{
  "model": "multi-label audio tagger",
  "dataset": "single notes of musical instruments (NSynth)",
  "train_examples": 184686,
  "gain_aug_db": 10,
  "n_mels": 64,
  "hop_length": 160,
  "input": "log_mel",
  "spec_augment": false,
  "win_length": 512,
  "arch": "vit",
  "norm": "rmsnorm",
  "norm_position": "pre",
  "activation": "gelu",
  "head_dim": 32,
  "fused_qkv": false,
  "bias": "all",
  "qk_norm": false,
  "parallel_block": false,
  "moe": "top_k",
  "num_experts": 8,
  "moe_every": 1,
  "expert_mlp_ratio": 0.5,
  "experts_per_token": 2,
  "shared_expert": false,
  "patch_size": [16, 4],
  "layers": 12,
  "width": 192,
  "positions": "learned",
  "pooling": "attention",
  "num_labels": 36,
  "mixing": "mixup",
  "residual_init": "zero_last",
  "optimizer": "muon",
  "muon_scale": "spectral",
  "lr": 0.023,
  "momentum": 0.98,
  "nesterov": false,
  "orthogonalizer": "polar_express",
  "adamw_lr_other_params": 0.00095,
  "grad_clip": 1.0,
  "steps": 2800,
  "batch_size": 64,
  "epochs": 1.0,
  "lr_schedule": "cosine",
  "final_lr_fraction": 0.01,
  "warmup_steps": 140,
  "weight_decay": 0.08,
  "adamw_weight_decay_other_params": 0.05
}
Rows from block 6, named by matrix and row number. Rows with one number belong to one attention dimension. Each number is 128 + 32 x the weight over its row's rms, rounded and kept within 0 to 255. All counts start at 0. After the name is the row's rms in percent of the matrix's.
# q: attention query (model.blocks.6.attn.q.weight, 192x192), inputs 96-191
# k: attention key (model.blocks.6.attn.k.weight, 192x192), inputs 96-191
q.8 097 [111 189 113  76 110 105  86 108 167 148 111 117 139  87 120 129 139 106  74 161 105 132 100 112 115 121  89 138 181 153 174 107 134 187 111  50 116 162 156 104 206 154 129  79 150 204 177 135 123 134  88 182 152 148 120 134 129  94 111 127 121  90 149 109 146 141 168 141 153 140  65  98 108 192  76 136 117 163 118 126 117 159 138  62  99 157 171 175  90 130 180 101 137 122 156 108]
k.8 097 [108 121 121 153 129 193 124 108 139 140 113  94 147 149 142  91  84 103  97 121 128 110 103 137  87  57 140 145 145 101 149 131 154  83 194 103 158  77 109  81 171 174 154 124 137 122 139  76  43 146  78  98  68 156 100 170 168 182 114 145 141  84 154 103  75  99 155  84 151 104 164 131 147 149 143 124 164 145 134  59 146 145 169 137 194 143 169 180 134  80 154 172 189 140 129  99]
q.9 113 [185  82 107 152 122 137 156 144 130  73 151 167 158 111 134 107 107 154 139  91 105 121 132  80 121 204 115 141 203 103 141 140  99 103 172 112  89 108 160 136 139 106 215 100  59 122 118 164 136 106 151 117 162 114  97 106 111 102 126 134 130 133 114 131 107 128 166  84  92 144 125 115 124 167 160 212 149 126 154 163  92 165 120 134 108 124 141 158 121  54 116 132  96 102 109 156]
k.9 113 [126 139 138 154 167 127 125 160  88 167 140 122  65  87 104 169 109 150 112 162 149  76 131 151  83 110 175  88 116 166 188 186  93 101 133 180 105 162 132  77 111 137 107 132 107 180  90 123 151 101 130 123 167 149  57  61  77 147 169 161  78 189 138 115 105 121 124 115 147  92 146  85 100 108 110 121 121 149 184  66 111 170 211 128 142 101  97  58 142 151 153  96 109 166 176 126]
q.10 101 [126 143 149 115  91 106  92 104 144  88  69  95  84  79 108 133 154  83 148 114 107 142  71 135 152 146  58 184  94 160 153 137  83 138  98  35 153 144 163 151  69  75 157  91  94  97 152 152 102  75  71 123 118 150 141 103 125 107 103  93 121  49  82 141  89 105 130 126  73 175 157 104 147 172  81 187 153 127 133 159 105 104 114 154  99 132 188 134 156 110 117 114  63 166 139 121]
k.10 101 [119 169  93 134 104 103 193 156 108 123 145 159 157 146 133 159 111 121 122 134  99 119  72 137  85  88 155 145 142 177 146 187 173 102  75 149 159 128 132  92 140 177 124 123  90 121 114 138 129  69 130 108 161 186  91 122 138  68 171 166  88 161 147 105  90  94 155 110 153 139 156 194 141 123  73 155  96  77 115  76 182 154 154 128 173 213 105 124 142  96 142 113 115 138 157 113]
q.11 095 [131 195  85  89  97 120  77 125 109 128 160 180 131 182  84 130 153 135 153 113 179 109 122  83 168 127 146 130  87 184  77  99  95  89 119  79 112 179 159 160 126 164 175 169 124 151  95 156  81 164 152 150 126 139 167 144 163 138  86 131 136 215 144 166 179 131 141 189 101  77 134  93  92 194 129 119  99 157 122  97 148 149 107  50 133  74  98  99  54 111 139  58 135 135  85 143]
k.11 100 [134 113  88 193 125 146  86 157 127 179 114  74  88 109 145 103 143 171 159  85 105  79  78 126  88 154 116 129 170 100 117 169 117 168 112 118 118 153 159 139 113  80  99 142  95 105  56 113  82 131  76 187 114 137 120 130  79 172 110  78 140  91 121 118 143 138 136 112 107 153 119  91 130 122 101 152 144 107 122 106 122 164 134 149 158  79 139  83 132 187 106 130 194 161 147  92]
q.12 104 [135 128 121 193 123 143 115 151 148 125 133  91 115 122 131 144  89 149 123  87 157  70  88 129 153  90 118 145 148 168 137 132  89 148 113 144 134 132  68 125  55 142 113  83 120 184 150  84 143 165  83 174  65  70  70 119 149 119 147 132 129 151 135 130 122 127 108 136 177  77 138  86 105 162 129 139 121 158 177 138 158  98  60 136 141  86 174 148 113 164  93 131 127  82 120 108]
k.12 101 [125 155 149 103 143 135  76 145 134 129 150 119 176 152 151 167 135  84 118  75 105 139 170 121 120 119 100 132  83  92 133 140 168 123 141  75 167  98 155 156 116 112 106  76 189 173 161 143 130 110 142 186 151  94 166 165 200 128 126 109 169  81 122 101 132 144 111 122 108 151 115 199 121 119 114 189 139 198 104 173 115 140 128 136 141 151 138  81 137 123 169 115 160 159  98 108]
q.13 097 [132 169 163 144  83 126  99 134 177 103 128 153  83 116 177 135  92 159 108 114 144 108 115 170 132 112 178  72 116 122  76 147  77  99 123 122 138 119 138  68 142  86  97 179 120 199 126 174 145 126 123 119 113 202 152 118 142 112  82 133 155 105  69 171 146  71  94 162  80 152 177 120 166 184 124 175 127 116  94 114 128 155  98 105 117 121  94 182 104 124 203 104 106 152 140  82]
k.13 097 [125 124  81 104 101 127 132 126 170 182 170 167 146 166 128 181 104 170 110  90 142  82 135 124  86  80 117 155 164 141 128 159 125  88 133 143 167  82 120 164 134 122 154  82 116 174 113  54  71 203 168  83 178 134 132  85  56 116 127 175 120 114 112  84 151  85 162  74 132 102 129 164  90  98  91 109  95  93 120 104  94 159 140  92 100 149 156 178 128 203 152 100 141 176 166 139]
q.14 102 [169 171  96  96  50 145 129 141 139  97 176 186 105 119 132 136 147 152  56 126 184  78 111 126 102 123 143 118 158 157 163 120  84 211 142 159  42 120 144 137  68  94  70 115 124 148 143 177 144 168 116 161 122 185 164 114 123 109 137  98  99 123 112 176 133 186 152  99 136  91 158 131 146 168 126 174 145 196 135  63 137 130 138 150 153 133 173  83 127 140 125  78  95 161 158 129]
k.14 107 [ 66 150  87 121 137 175 117 119 106 166 142 129 109 160 131 124  46 128  79  97 140  93 144 122 102  80  94 131 107 113 156 135  91 133 136 174 150 140 124 113 160 107  70 107  55 189 115 186 200 198 117  93 144 195 132 169 174 124 153  86 146  89 169 106 173 145 129  57 158 132 136 138 144 152 130  84 111 111 104 149 192 146 146 110 134  91 142 134 147 124  91 110 109 139  94 129]
q.15 096 [206 107  83 107 127  80 125 116 139 108 124 155 125  99 136 152 142 112 114 100  90 158 180  85  87  59 141  88 144 162 145  86  92 104 105 163 136 116 135 129 107 131 110 132 121 185 116 132  60 120 103 148 134 172  73 146 128 126  45 108 149 113 164 125 115 183  85 119 120 113 126 160 129 124 151 102 113 169 140 140 139 145 145  98 191 114 101 197 133 132 156 109 175 155 119 165]
k.15 095 [111 142 159 188 102 160 141 168  76 124 129 176 107 161 162  43 206 122 128 155 147 118 151  13  63 105  85 131  73 118 131  92 133 170 105 109 137 157 163 129 130 137  74 139 100 158 133  68 134 129 145 163 118 133 134 106 103 155 138 168 165 130 142  86 134 139 134 134 165 116  90 143  79 124 152  95 144  74 160  94  78 111 137 108 122 119 158 130 139 166  97 141 183 110 116 114]
q.16 098 [ 63 101 124 171 109 188 145 118 111 149 109 136 144  84 143 137 157 139 120 145  87 121 154 164  77 123 181 193 113 114 146 106 117 125 143  60 191 176 172 173 195 139 130 131 115 133  73 113 157 148 152  85 122 134 167 137 184 144 122 163 107 161 112 128 164 188 106  92  99 146 117  90 124  90 173 165 105 179  78 171 153 139 160 122 114 144 111 136  85  75 163 109 200  86 141 167]
k.16 095 [109 111 110 154 142 122  85 116 159  87 122 163 139  86 113 122 150 153 148 129 107 166 126 189 152 145 131  95 128 106 122 121  79  46 108 117 144 141 122 128 113 127 205 149 132 168 126 119  84 117  82  67 162 110 150  71 145 163  92 144 119 123  64 108 145  84 115 101 106 145 141 146 144 164 106 115 114  72  60 156 167 168 186 100 161 132 193  98 126 132 111 131  51 140 140 139]
q.17 101 [127 111 114 124  86 154 164 126 140 126 117 146 109 149 152 113 177 129 115 143 150 129 135 165 112  92 130 131 161 118  67 138  95  78 109  44 184  55  92 189 161 129 148  95 193 113  91  95  82  91 199 163 112 107  87 132 103 137 137 106 224 131 158  68 118 158 119  50 123 145 110 195  62 127 119 138 138 110 126 123 165 121 119 104 156  78 120 160 116 127 109 170  89 133  67 151]
k.17 100 [160 108 130 124 103 105  93 123 164 107 191 143 124 110 226 143 163 187 133 122 146 138 211 139 164 139  95 117  86 193 114 144 153 168 139  99 171 122  81  94 113 105 160  87  57 121 109 106  82 126  91  59 158 138 157 165  95 127  71 120  82  76 117 136 110 165  77 138 130  52 158 129 109 142 134 130 140  94 113 137  70 147 148 124 160 146 147  88 100 124 161 108 119 135 140 117]
q.18 104 [104 131 111  92  96 112  94 129 151  46 138 143 145 111  81  75 115  82 142  99 126 150 114 140  89 167 103 128  86 111 119 134 174 159  89 126  78 120 157 130 156 124 153 148 106  87  84 145  85 104 104 125 141 144 206 104  74 142 144 144  93  71 103 144 113 113 105  67 112 140 179 128 152 103 128 140 104 174 162 114 153  71  83 130  82 159 129 125  92 144 145 135 150 120 153 143]
k.18 105 [120 154  75  80 132 156 126  99  96 131 142 113 119 118 102 123 140 109  89 152 135 144 111  93 100  61 117 128 133 141 121 167 145 137  82 132 141 125 152 176  91 172  89 127 105 139 113 146 157 198  79 107 102 126 171 153 153 105  95 102 130 114 123 121 135 124 159 137 156 239 106 100 187  53  91 139 116 178 114 138 159 112 133 134 154 157 173 176  84 154 167  84 165 149 130 143]
q.19 093 [144 132 171 189  78 119 143 150 102 167 185 157 119 189 129  99 167  98  60 130 174  62 145  87 153  88  76 152 146 124  72 122 140 162 182 118 182 135 117 157 177 138 160 120 112 177  98 162 110 128  50 151 130 150 163 142 159 135 172 136  76 122 102 151  85  74 143  85 139  76 115 136 129  78 122  92  81 117 145 175 113 131 144 133 143 156 135 137 164 109 175 137  67 191 169  96]
k.19 102 [120  39 119 121 121 111 128 131 116 100 130 137 188 104 155 149  89 211 106  61 205 204 147 136 147 166 111 139 127  77  98 159 101 122 109 152 110  97 103 131 106 162 106 104 166 114 186  88  70 128 157 135 136 100 116 117 157 135 150  85 112  98  82 105  96 155 142 177 120 105  95 127 142 108  90 123 110 105 132 159  71 181 157 198 101 133 135 130 126  86  84 103 151  86 129 130]
q.20 084 [116 122 128 184 189 183  95 117 106 127 162 125 183 122  73 129 158 128 178  69 152 112  83  92 166 144 148 171  98 111 169 147 115 202 122 107 113  94 110 129 113 196 111 108  91 208 141 165  90 166  74 157 126  93 156 109 128  90 131 130 110 124 144 116 144 153  96 156 159 171 142 162 163 123 138  91 160 104 173 116 157 117 111 182 138 115  90 128 123 126 135  93 113 191  71  70]
k.20 086 [178  76  87 143 142 154 197 131 128 109 148 143 154 162 125 157 118 128 155 145  95  86 127 103  89 133  72 212 101 136 163 107  93  73  79 134 120 118 146 123 101 120  72 109 130  86 124 174  98  54  82 172 112 113 114 136 151  79 154  82  85  88 133 139 139 164 136  99 128 188  97 133 130 130 161 126  96 103 164 158 126 110 113 127 132 145 132 132 134 174 121 135 140 125  78 132]
q.21 099 [ 55  85  80 127 111 109 154  98 114 120 155  92 106 149 165 149 159 134 161 179 122 217 178 150 110 115 144 116 134 105 120 132 121 111 148  82 127 108 124 208 139 128  98 152 121 111 138 100 120 186 121 124  69 110 161 170 113 141 116 114 139 190 111 133 121 103 167  83 157 120 164 125 201 137  98 126 125 130 118 166 151 124  98 147 117 147 231  83 110  82 110 150 172 170 226 139]
k.21 104 [ 85  97  76 170 125 103 125 114  72 110 130  87 138 114 138 105 163 135 123 131  68 148 116 127 146 120 133 173 116 161 127 205 123 147  73 124 165 110 127 127 120 191 145 121 167 124 154 136 100  95  67  91 155  55 146 116 152 141 113  93 193 149 144 180 121 161  95 146 120 114  91 111 131 174 108 135 116 120  87 145 214 167 149 190  96 116 167 177 147 133 117 128 116 111  91  54]
q.22 098 [ 71 142 110 148 169 165 102  91 164  95 159  97 171 104  68 120 134 116 121  68 131 100  49 139  89 165 187 146 195  97 134 143  65 140 133 146  66 172 109 124 155  90 111 153 141 137 114 121 128 101 154 130  93 111 145  97  87 134 142  88 169 178 142 111 150 147 178 106 171 170 126 158 175 111 160 107 182 141 155 106 115 153 179 172 136 115 119 146 130  74 147 102  94 115 133 146]
k.22 105 [151 109 101 145 109 108 147 117 120 132 195 129 131  97 107 158 120 148 146 104 124  95 124 135 185  73 129 108 149 189 129 119  88  97  93 126  73 115 142  99 131 163 170  98 134 123 116 180 115 164 128 102 110 136 133  69 155 119 153 154  88  75 133 159 108 134 124 137  71 123 136  91  77 126 125 127 153 148 122 156 139  89 160 145 176 111  74 133  98 100 158 115 161 138 136  92]
q.23 095 [103 175  84 101  96 131 142 173  97 122 139  89 134 129 159 162 171 119 104 120 124 101 165 168 233  97 183 147 146 131 165 105 183 147 151 146 110 153 138 126 139 146 130 181 132 124 105 120 208 137 138 211  99 143 192 113 129  99 160 153 137 145 146 117 124 120 125 161 132 120 148 112  84 167 166 104 106 129  99 104 150 108 144 135 111 117 110 113 163 182 170  98  80  91  99  79]
k.23 097 [115 110 168 106 156 134  96 172 133 136 118 119 148 141 153 118  85 153  92  96  88 117  80 144 132 164 121  87 201 107  95 158 188 157 119 120 117 179  84 126 125 114  81 173 106 148 123  39  82 124 177 118 126 159  87  92 130 133 163  88  78 153  67 153 136 117 119 151 153 148 167 112 148 135  83 138 122 176 211 144 121  88 134 116 144 158 110 101 128 102 122 124  94 116 105 155]
q.24 113 [110 145  91 182 125 120 181 108 125 132  95  66 152 125 133 125  89 126 149 127 122 180  99 185 148  74 126 103 141 144  77 119 175  94 131 142 133 143 128 157 119 169 119 178 196 111 136 120 132 124 142 137  55  95 125 220 176 109 111  84  94 112 101 149 130 152  47 132  74  92 188  94 104 146  84 157 120 156 113 124 134 102 138  45 174 146 159  99 169 164  95  90 117 188 180 100]
k.24 112 [115  93 152 112 131  75 117  93 138  97 107  95 110 117  85 142 115 134 135 111 133 136  91  91 108  85 103 191 135 138 142 213 144 158  80 139  95 128 123 158 171 108 149 119  97  97 186 129 133  88 101  92 107  82 146 112 142 105  66 122 131 107 201 174 232 152 106 116 112 140 194  99 127 189  95 118 126 108 107 157 191 189 160  96 120 157 106 184 150  76 156 148 132 142 107  80]
q.25 098 [114 133 126 176 214 141 120 128 125 150  42 161  15 159 115 157 140  75 179  74 129 140 170 105  81  98 119 132 155 107 169 104 158 106 125 108 124 139 182 130 134 115 190 135 140 187 170 136 127 122 117 148 171 137 117 128 159 119 152 153 123 111 127 111 160 146 106 190 104  55 119 144  87 102 168 105  47 151 139 123 147  43 125 170  92  80 142  92 130 162 104 136 124  93 102 109]
k.25 097 [100 123 130 149 151 156 109  84  95  92 117 106 104  88 157 122 139 146 172 164 120 122 140  96  78 155  69 145 126 164 157 104 118 156 143 115 107  81  97 176 137  77 106 166 135 148 106 129  47 170 164 170 178 121  94 176 111  79 103 111 115 167 146 148  96 111  77 179 130 148 137 101 125 177 141 171 151 125 112  62 111 109  83 139 165 112 171  74 122 145 124 100 133  60 121 132]
q.26 099 [107 164 150 172 113 126 148 142 118 102 135 139 150 182 151 153 148 153  88 101 133 118 160 129 151 150 130 148 166 141  92 110 177 128 103 118 118 141 139 132 159 114 139  82 170 106 159 145 105 130 173  97 117 182 146 146 163 132  97 105  99 133 116 196 160 192  81 177 120  63 171 150 124 160 145 156 179 177 183 187 105 130 148 110 154 195 126 114 130  77 166 139 111 195 119  49]
k.26 098 [165  81 138 139  94  85  43  91 154 161 115 143 139  82 151 201 131 142 102  50 126 202 127 118 101 127 154 204 122 119 129 144 143 135 101 118 123 136 129 174 153  65 129 158 104 121 161 116 119 100 129  76 124  76 148  97 110 137 156 161 133 139  81 123 154 137 175 101 117 168 125 121 132 176 113  76 102  59 115 125 131 193 119 145 119 151 137 131 155 152 159 148 150  94 175 121]
q.27 106 [127 104 164  79 109 131 167 125  61 141 126 128 121 124 110  86 102 179 156 142 164  41  90  83 131 137 136  94 183 130 105 140 107 141 123 122 149  66 134 101 147 103 145 144 150 115 114 152 191 106 136 103 115 132 110 124 161 139 127 141  89  80 103 126 125 129 128  98 151  85 117  97 104 117  41 130 149 127 147 106 144 163 189 121 167 103 146  67 139  94 169 151 111 175  86 137]
k.27 101 [ 88  56 149 119 115 184 154 123 192  81 132 126 135  84  96 166 124 160  58 188 131 133 185 165 156 107 130 169 158 160  95 178 153 132 111 120 149 132 138 107 130 110 122 124 117 160  99 105 148  32 174 103 133 133 107 167 139 174 107 129  90 120 137 158 107 109 141 113  47  97 133 115  86 122  81 148 116 120 142 169 131 149 119 135  91 125 140 149  93 106 130 140  79 127 192 172]
q.28 098 [156 113 171 110 129  88 141 141  89 163 153 171  91 152 110 155 111 100 100 175 143  49 154 138 163 109 176  87 120  85 122 177 142 123 140 141 153 117 134 129 135 180  64 171  98  99  82  97  90 163 172 146  86 119 147 120 160 161  90 106  99 142 137 136 158  97 142  92 121 103 121 188 142 107 207 121 120 183 163 123 155 156 156  99 120  82  43 178 144  70 165 139 157 125 172 174]
k.28 092 [101  98  92 120 117 110 127 174 116 105 122  65 123  77 130 111 190 158 124  76 143 175 144 132 168 193 108 131 139 150 115 170 147 156 107 145 177 114 128 159  76 104 167 115  20 106 101  87 117 113 179 215 130 121 119 118 106 166 153 123 144 158  59 141 141 184 139 111 119 118 123 136 109 120 127 120 102 164  94 165  77 117 136 152  58 173 177 125  85 132 115 130 154 106  73 161]
q.29 090 [160 113 125  85  74 116  80 137 144 112 121 136  71 135 137 139 150 129 163 146 128 130 172 156  93  55 112 115 125 115 152 139 201 132 136 103  90 121 151 142 110 160 141 106 100  96 127 164  90 130 125 102 118 121 129 126 144 201  87 128  71 115 165  92 130 107 141  43 109 136 157  92 136 199 138 174  71 125  89 132 178 121 183  84 165 138 136  72 164 121 129 181 138 142 111 127]
k.29 091 [127 142 156 151 173 135  90 110 146 146 124  83  63  91  89  99 120 132  85 214 155 117 155 156 153 152 110 145  84 165  92 182 206 137 132 160 126 129 117 162 115 119 160 129 118 146  68 121 155 157 144 110 148 169  93 179 146 118 115  85 160 130 178 181 140 142 181 128 164 124  96 116 136 176 136 179 149  81  99 112  99 114 153 115 132 147 172 135 104 174 102 119 128  95 183 115]
q.30 105 [109 124  93 105 110 148 178 113 133 131 171 147 179 109 217 137 188 132  95 140 142 175  95 162  74  70 164  83  55 133 169 143 131 209  84 144 119 115 135 109 164 114 118 143  94 137 137  97 121 132 149 127 102 152  91 172  87 149 153 130 145  97 133 133  49 156  91  87 121 165 163 167 184 177 133  97 138 102  84 131  88  70 141 115 138 173  84 120 153 182 107 126 174 111 164 127]
k.30 107 [141 128  62  72 125  88 162  93 131 162 103 108 124  74 145  13 146 139 177 114 157 137 142 121 175  84 153  89 134 161 161 105 125  40 132 160 121 105 112 132 142 124 162  91  94 150 113 160 101 202  99 112  66 150 150 162 113 117 170 122 150 158 119 156 123  97 122 145 166 118 143 133 144 192 124 115 128  72  79 123 118 136 140 150 104 156 140 160 183 143  92 147 131 150 114 164]
q.31 109 [ 99 159 113 138 209 104 183 143 174  93  38 143 136 122 101 104 120  85  94 106 142 122 105 175 120 138 151 130 141  84 123 172 193 150 124 163 175 196 195 142  65 113 124 114 142 119 130 135 130 148 193 166 140 137 158 126 156 118 113 121 124 143  70 147 169 180  88 186  89 114  97 126  62 120  73 126 106 163 101  97 118  47 136 145 102 119 135 137 142 151 131  94 117 126 110  81]
k.31 102 [121 156 101 133 198 121 170 130 120 118 186 128  91 103 145 163  86  93 164 122 130 131 118 125 135 147 111 116 105 142 154 181  64  86 127 132 110  97  88 172 163  51 170 140 143  96 193 119 116  84  84 134 145  98 181 157 162  80  86  80 129 110 126 153 139 127  91 129 182 156 175 121 124 156 145 115 128 169 150 144 189 132 119 104 185 127  93 118 193  82 115 122 101 138 117 103]
q.32 090 [ 89 174  72 121 154 153 108  88 154 132 135  82 137 175 132 125 114 106 150 107 147 123  99 143 158 125 132 119 145 106  98 190 141 127 162 120 123 129 104  98 107 178 110 123  96 121 142 113 119 138  90 107 150 177 157 115  96 144 108 125 148 153 109 115 119 117  58 158 161 115 105 154 190 126 107 121 129 112 129 108 107 139 146  85 104 108 138 172 180 121 113 190  66 101 148  97]
k.32 089 [126 147 128 167 145 110 148 108 108 167 141 112 135 105 104 131 127  89 134 167 111 126 127  92 132 168 107 164 139  92  98 144 165 173 140 166 121 110 129 160 125 154 121 123 145 201 154 109 127 127 147 142  76 155 139 148 154  70 124 139  93 116  81 106 128 102  78 134 124  50  46 118 166 128  69 119  91 122 112 146 161 138 122 149 128 119 133 122 131 148  97 125 135  81 135 124]
q.33 090 [100 141 125 142 144 183 164 149  86  94 117 107  95 135 119 121 125 139 118 106  39 117  68 173 141 113 108 130  90 176 171 190 155  85 132 139  77 117  96  99 151  58 119 145 145 130  95 101 167 116  76 132 171 101 138 104 157 130 104 145 179 103 165  97 164 119 134 139 105 105 119  96 122 181  68 118 158  81 132 156 125 179  77 179 109 129 166 105 116 173 113 137 194 116 113 146]
k.33 087 [142 105 200 120 151 115  98 152 139 128 118 193  91 113 100  97 127 137 109 141 105 191 171  84  80 133  76 139 103 125 147 127  78 120 144 113 109  81 167 145  72 177 104 141 123  84  87  92 120 145 108 201 165 134 122 129  95 152 136  65 134  84  93 163 169 115 136 175 137 106 151 129 120 116 142 196 196 141 106 153  98 166  88  95  84 124 103  88  75 105 164 167  89 141 100  95]
q.34 104 [ 84 116 205  91 169 165 125 114 156 124 150 132 140 107 149 135 114 133 152  84  50 124 122 139 130 128 149 143 112 130 179 179  76  84 128 142 154  74 123 160  69 205 138 100 145 113 168 149 159 115  82 117 100 140 148 146 134 208 194  74 159 163 100 105 176 105 157  99 115 101 164 174  81 139 120 121 157 175 138 133  84  73 160 100 163  85 142  97 175 173  81 141 142 141 128 108]
k.34 096 [125 164 114 122 108 143 142  98 123 107 159 158  83 139 146 100 123 106 158 168 161 149 162 125 119 118 142 108 161 150 136  70 143 160 137  70 121  43  99  92 112 144 106  56 160 105 162 170 149  59 111 160 140 136 192 142 125  98 115 159  61  75 106  97  64  75 196  96  90 105  60 169 192 116  85 140 174  88 171 101 102 131 151 112  92 113 159 182 146 143 149 111 123 136 158  96]
q.35 102 [138  65 192 130 179 136 108 202 106 123 112 175 162 136 196 133 117  88  97 122 178  97  70 164 168 128 145 123  65 121 119 129 192 122 131 163 122  93  84  89 159  66  99 129 111 102 115 151 130  75 174 129 157 141 118 157 160 148  61 106 125 103 140 151 142 121 207 151 110 164 140 139 120 133 180 113 182 113 139 130 130 112 132 176 116 138  96  88 159 140 105 119 132  98 154 179]
k.35 096 [132 179 186 167 107 103 165 119 105 116  80 117 137 125  54  94 130 105 121 104 145 181 113 174 121 134 134 180 113 112 130 118 126 130 128  60 126 124 143  99  94  92 128 107 124 119 124 180 127 117 108 128 116 110 102 115 137 143 166  74  57 138 112 144 140 113 141  71 159 161 168 121 167 172 109 144 166 133  59 127  71  93 163 179 116 114  82 118  75  86 159  97  77 180 104 164]
q.36 094 [146 119 125 115 120 150 133 117 168 148 118 142 115 126 179  97 124 153 143 105 104 136 110 109 115 149 141 105 101 165 158 118 177  83 159 120 104 128 147  96 137 147 127 182 190 111 160 122 101 108  88 128 161 130 113 108 119 161  91 124 136 121 170 146 126  76 119 118 173  91 129 115 183  90 150 104 197 120  92 130 159 119  84 123  88  52 116 113 180 112 152  94 143  66 121 135]
k.36 099 [116  90 115 132 201 105 119 123 142 116 113 105 169 112  99 100 120 105 158 112 171 132 210 115 171 145 135 100  86 160 130 100 168 184 167 167 155 158  75  95 105  56 138 136 153 132 133  82 130 114 109 177 161 100 127 120 123  91 121 107 121  89 150  75 176 158 105  79 209 156 111 141 140 112  36 101 154 119 103  83 133 101 113 103 166 167 249 157 169 119 119 153 127 148  96 132]
q.37 098 [109 126 183 143  98 134 108 142 126 117 113 149 106 142  93 107 128 134 119 107 111  77  95 119  98 127  89 163 185 163 174  66 129 142 143 129 115 143 170 104  81 118 112 162 150 100 114 138  87 111 142 137 110 138 121 136 100  53 158 140 145  99  98 159 112  57  81 161 151 124 147  88  24 142 160  78 177 146 156 119 102 131 164 145 132 161 130 176  87 133 159 178 191 163 123 203]
k.37 096 [156 144 162 133 153 169 158 121  94  70 134 167 155 112 136 109 151 194 160 127 140 122 116 155  53 129 215 148 140 115 157 163 117  82  85 115 141  94 144  59 115 119 120  95  98 130 166 115 207 128  98  86  94 106 131 119 159 150 169 160 223 165 133 128 137 200 147 147 109 138 153  97  86 114 153 114  91 101 117 127 133 170 110 144  88 109  79 122 167 144 140 110 111 107 147  81]
q.38 092 [108 111 136 137 166 154 150 179 173 128 133 151 124 132 154 160 158 126 115 118 149  70 130 137 120 131 120 107  98 120 179 145  74 122 121 112 100 114 159 123  93 131 114 141 145 132 127  96 108 110 169  58  83 188  80 151 158  91 145 110 145 120 187  85  36 153 153 138 183 102  93 165 102  99 171 145  73 107 104 143 126 117 149 136 161 122  81 103 139 126 159 101 161 171  70  86]
k.38 099 [ 96  93 138  92 178 120  84 136 125 142  87 195 143  88 100 199  89 111 130 160 176  96 167 115  93 147  97  81 107 144 117 110 112 140 196 128  89  81 175 171 138  77 160 122 158 107 107 136 125 167  74 145  93 108 130 117 108  90 103 181 139 160 136  90  94 131 129 155 146 112 132 183  88 127 117 158 139  93 100 158 129  85 125  67  97 127  93 122 127 102 121 129 137 157  95 200]
q.39 110 [140  98 124 125  89 155 138 116 116 174 126 135  79  94 132 111 107  84 122 122 137 160 111  58  97 107 160 181 129 150  45 113 105  99 121  77  87  98 101 106 144 143 153 165  88 109  70  94  98 132 148  72  73  84 107 143 110 106 118 105 191  92 145 102 153  69 129 153 164 110  76  63 158 163  96 170  81 191 136 143 106 130 127 180 132 119 145 169 188 101  90  96 139 102 122 114]
k.39 107 [ 97  91  85 145 171  88 110 116 169 128 145 159 128 116 168 117  72 143  94 124 139 176 136 150  50 152  85 125 204 106  96 112 159 144 152 158 158  86 108  52 127 126 122 153 112  95  90 103 125 157 140 133  91 177 128 128 109 172 108 191  74 142  85 101 125 160  80 161 178 160 141 146 184 119 134  93 166 133 140 199 176 101 127  75 152 169 169 156 160 156 149 150  76 129 201 148]
q.40 093 [130 143 107 128 159 174 153 171  91 159 125 156 191 132  76 150 158 120 156 155 100 163 120 145 117 201 114  99 117 132  98 101 173 144  76 164 132 115 152 151  93 158 116  54  86 133 163 141 132  81 102 125 139 142 134 121 130 172  93 103 106 133 135  83 152 157 144  94  91 115 138 182 106 225 184 104 110 147 193 124 130 128 134  66 164 113 105 111 120 104 167 139 141 219 124 151]
k.40 094 [154 145 135 126 112 185 146 142 111 110 123 140 154 128 143 107 151 115 181 152  32 143  97  96 139  71 178 146 107 102 152 172 125 136 159 128 137 127 118 121 148 115  66 115 114 102 149 165 169 143 162 153 149 143 151  83 124  39 128 122 147 121 115 127 112 102 201 149 155 168  81 118  86 112  99 183 156  92 168 133 147 148 142 162 103 148 120 136 133 147 144  58 149 102 106 133]
q.41 103 [134 127 130 100  54 114 130 190 168 158 158 152 174 143 160 101 134 116 124 105 137  57 141 178  90 114 128 112 174 151 170 112 131  79 164  90 168 152 107  84 116 177  40 148 125 122 106 123 137 117  98 141 124 112 175 168 112 145 109 119 104 105 161  98 128 105 108 127 128 125  90 126 162 103 135 131 159 187 180 115 109 128 114  83 154 118 134 181  90 130 159  68 158 125 127 103]
k.41 100 [101 181 108 154 136 134 133 101 114 117 117 177  93 189 130 168  63 104 123 138 146 133 153 117 120 163 159  91 148 136 168 164 143 160  85  79 143 143 161  81 142 159 179 142 119 161  86 113 133 174 104 211 171 167 125 101  71 180 174 173  97 154  67 180 140 124 161 123 107 118 102 113 146 164 115 113  85 102 151 154 177 131 124 129 130  91 120 198 164 112 167 180 122  90 150 125]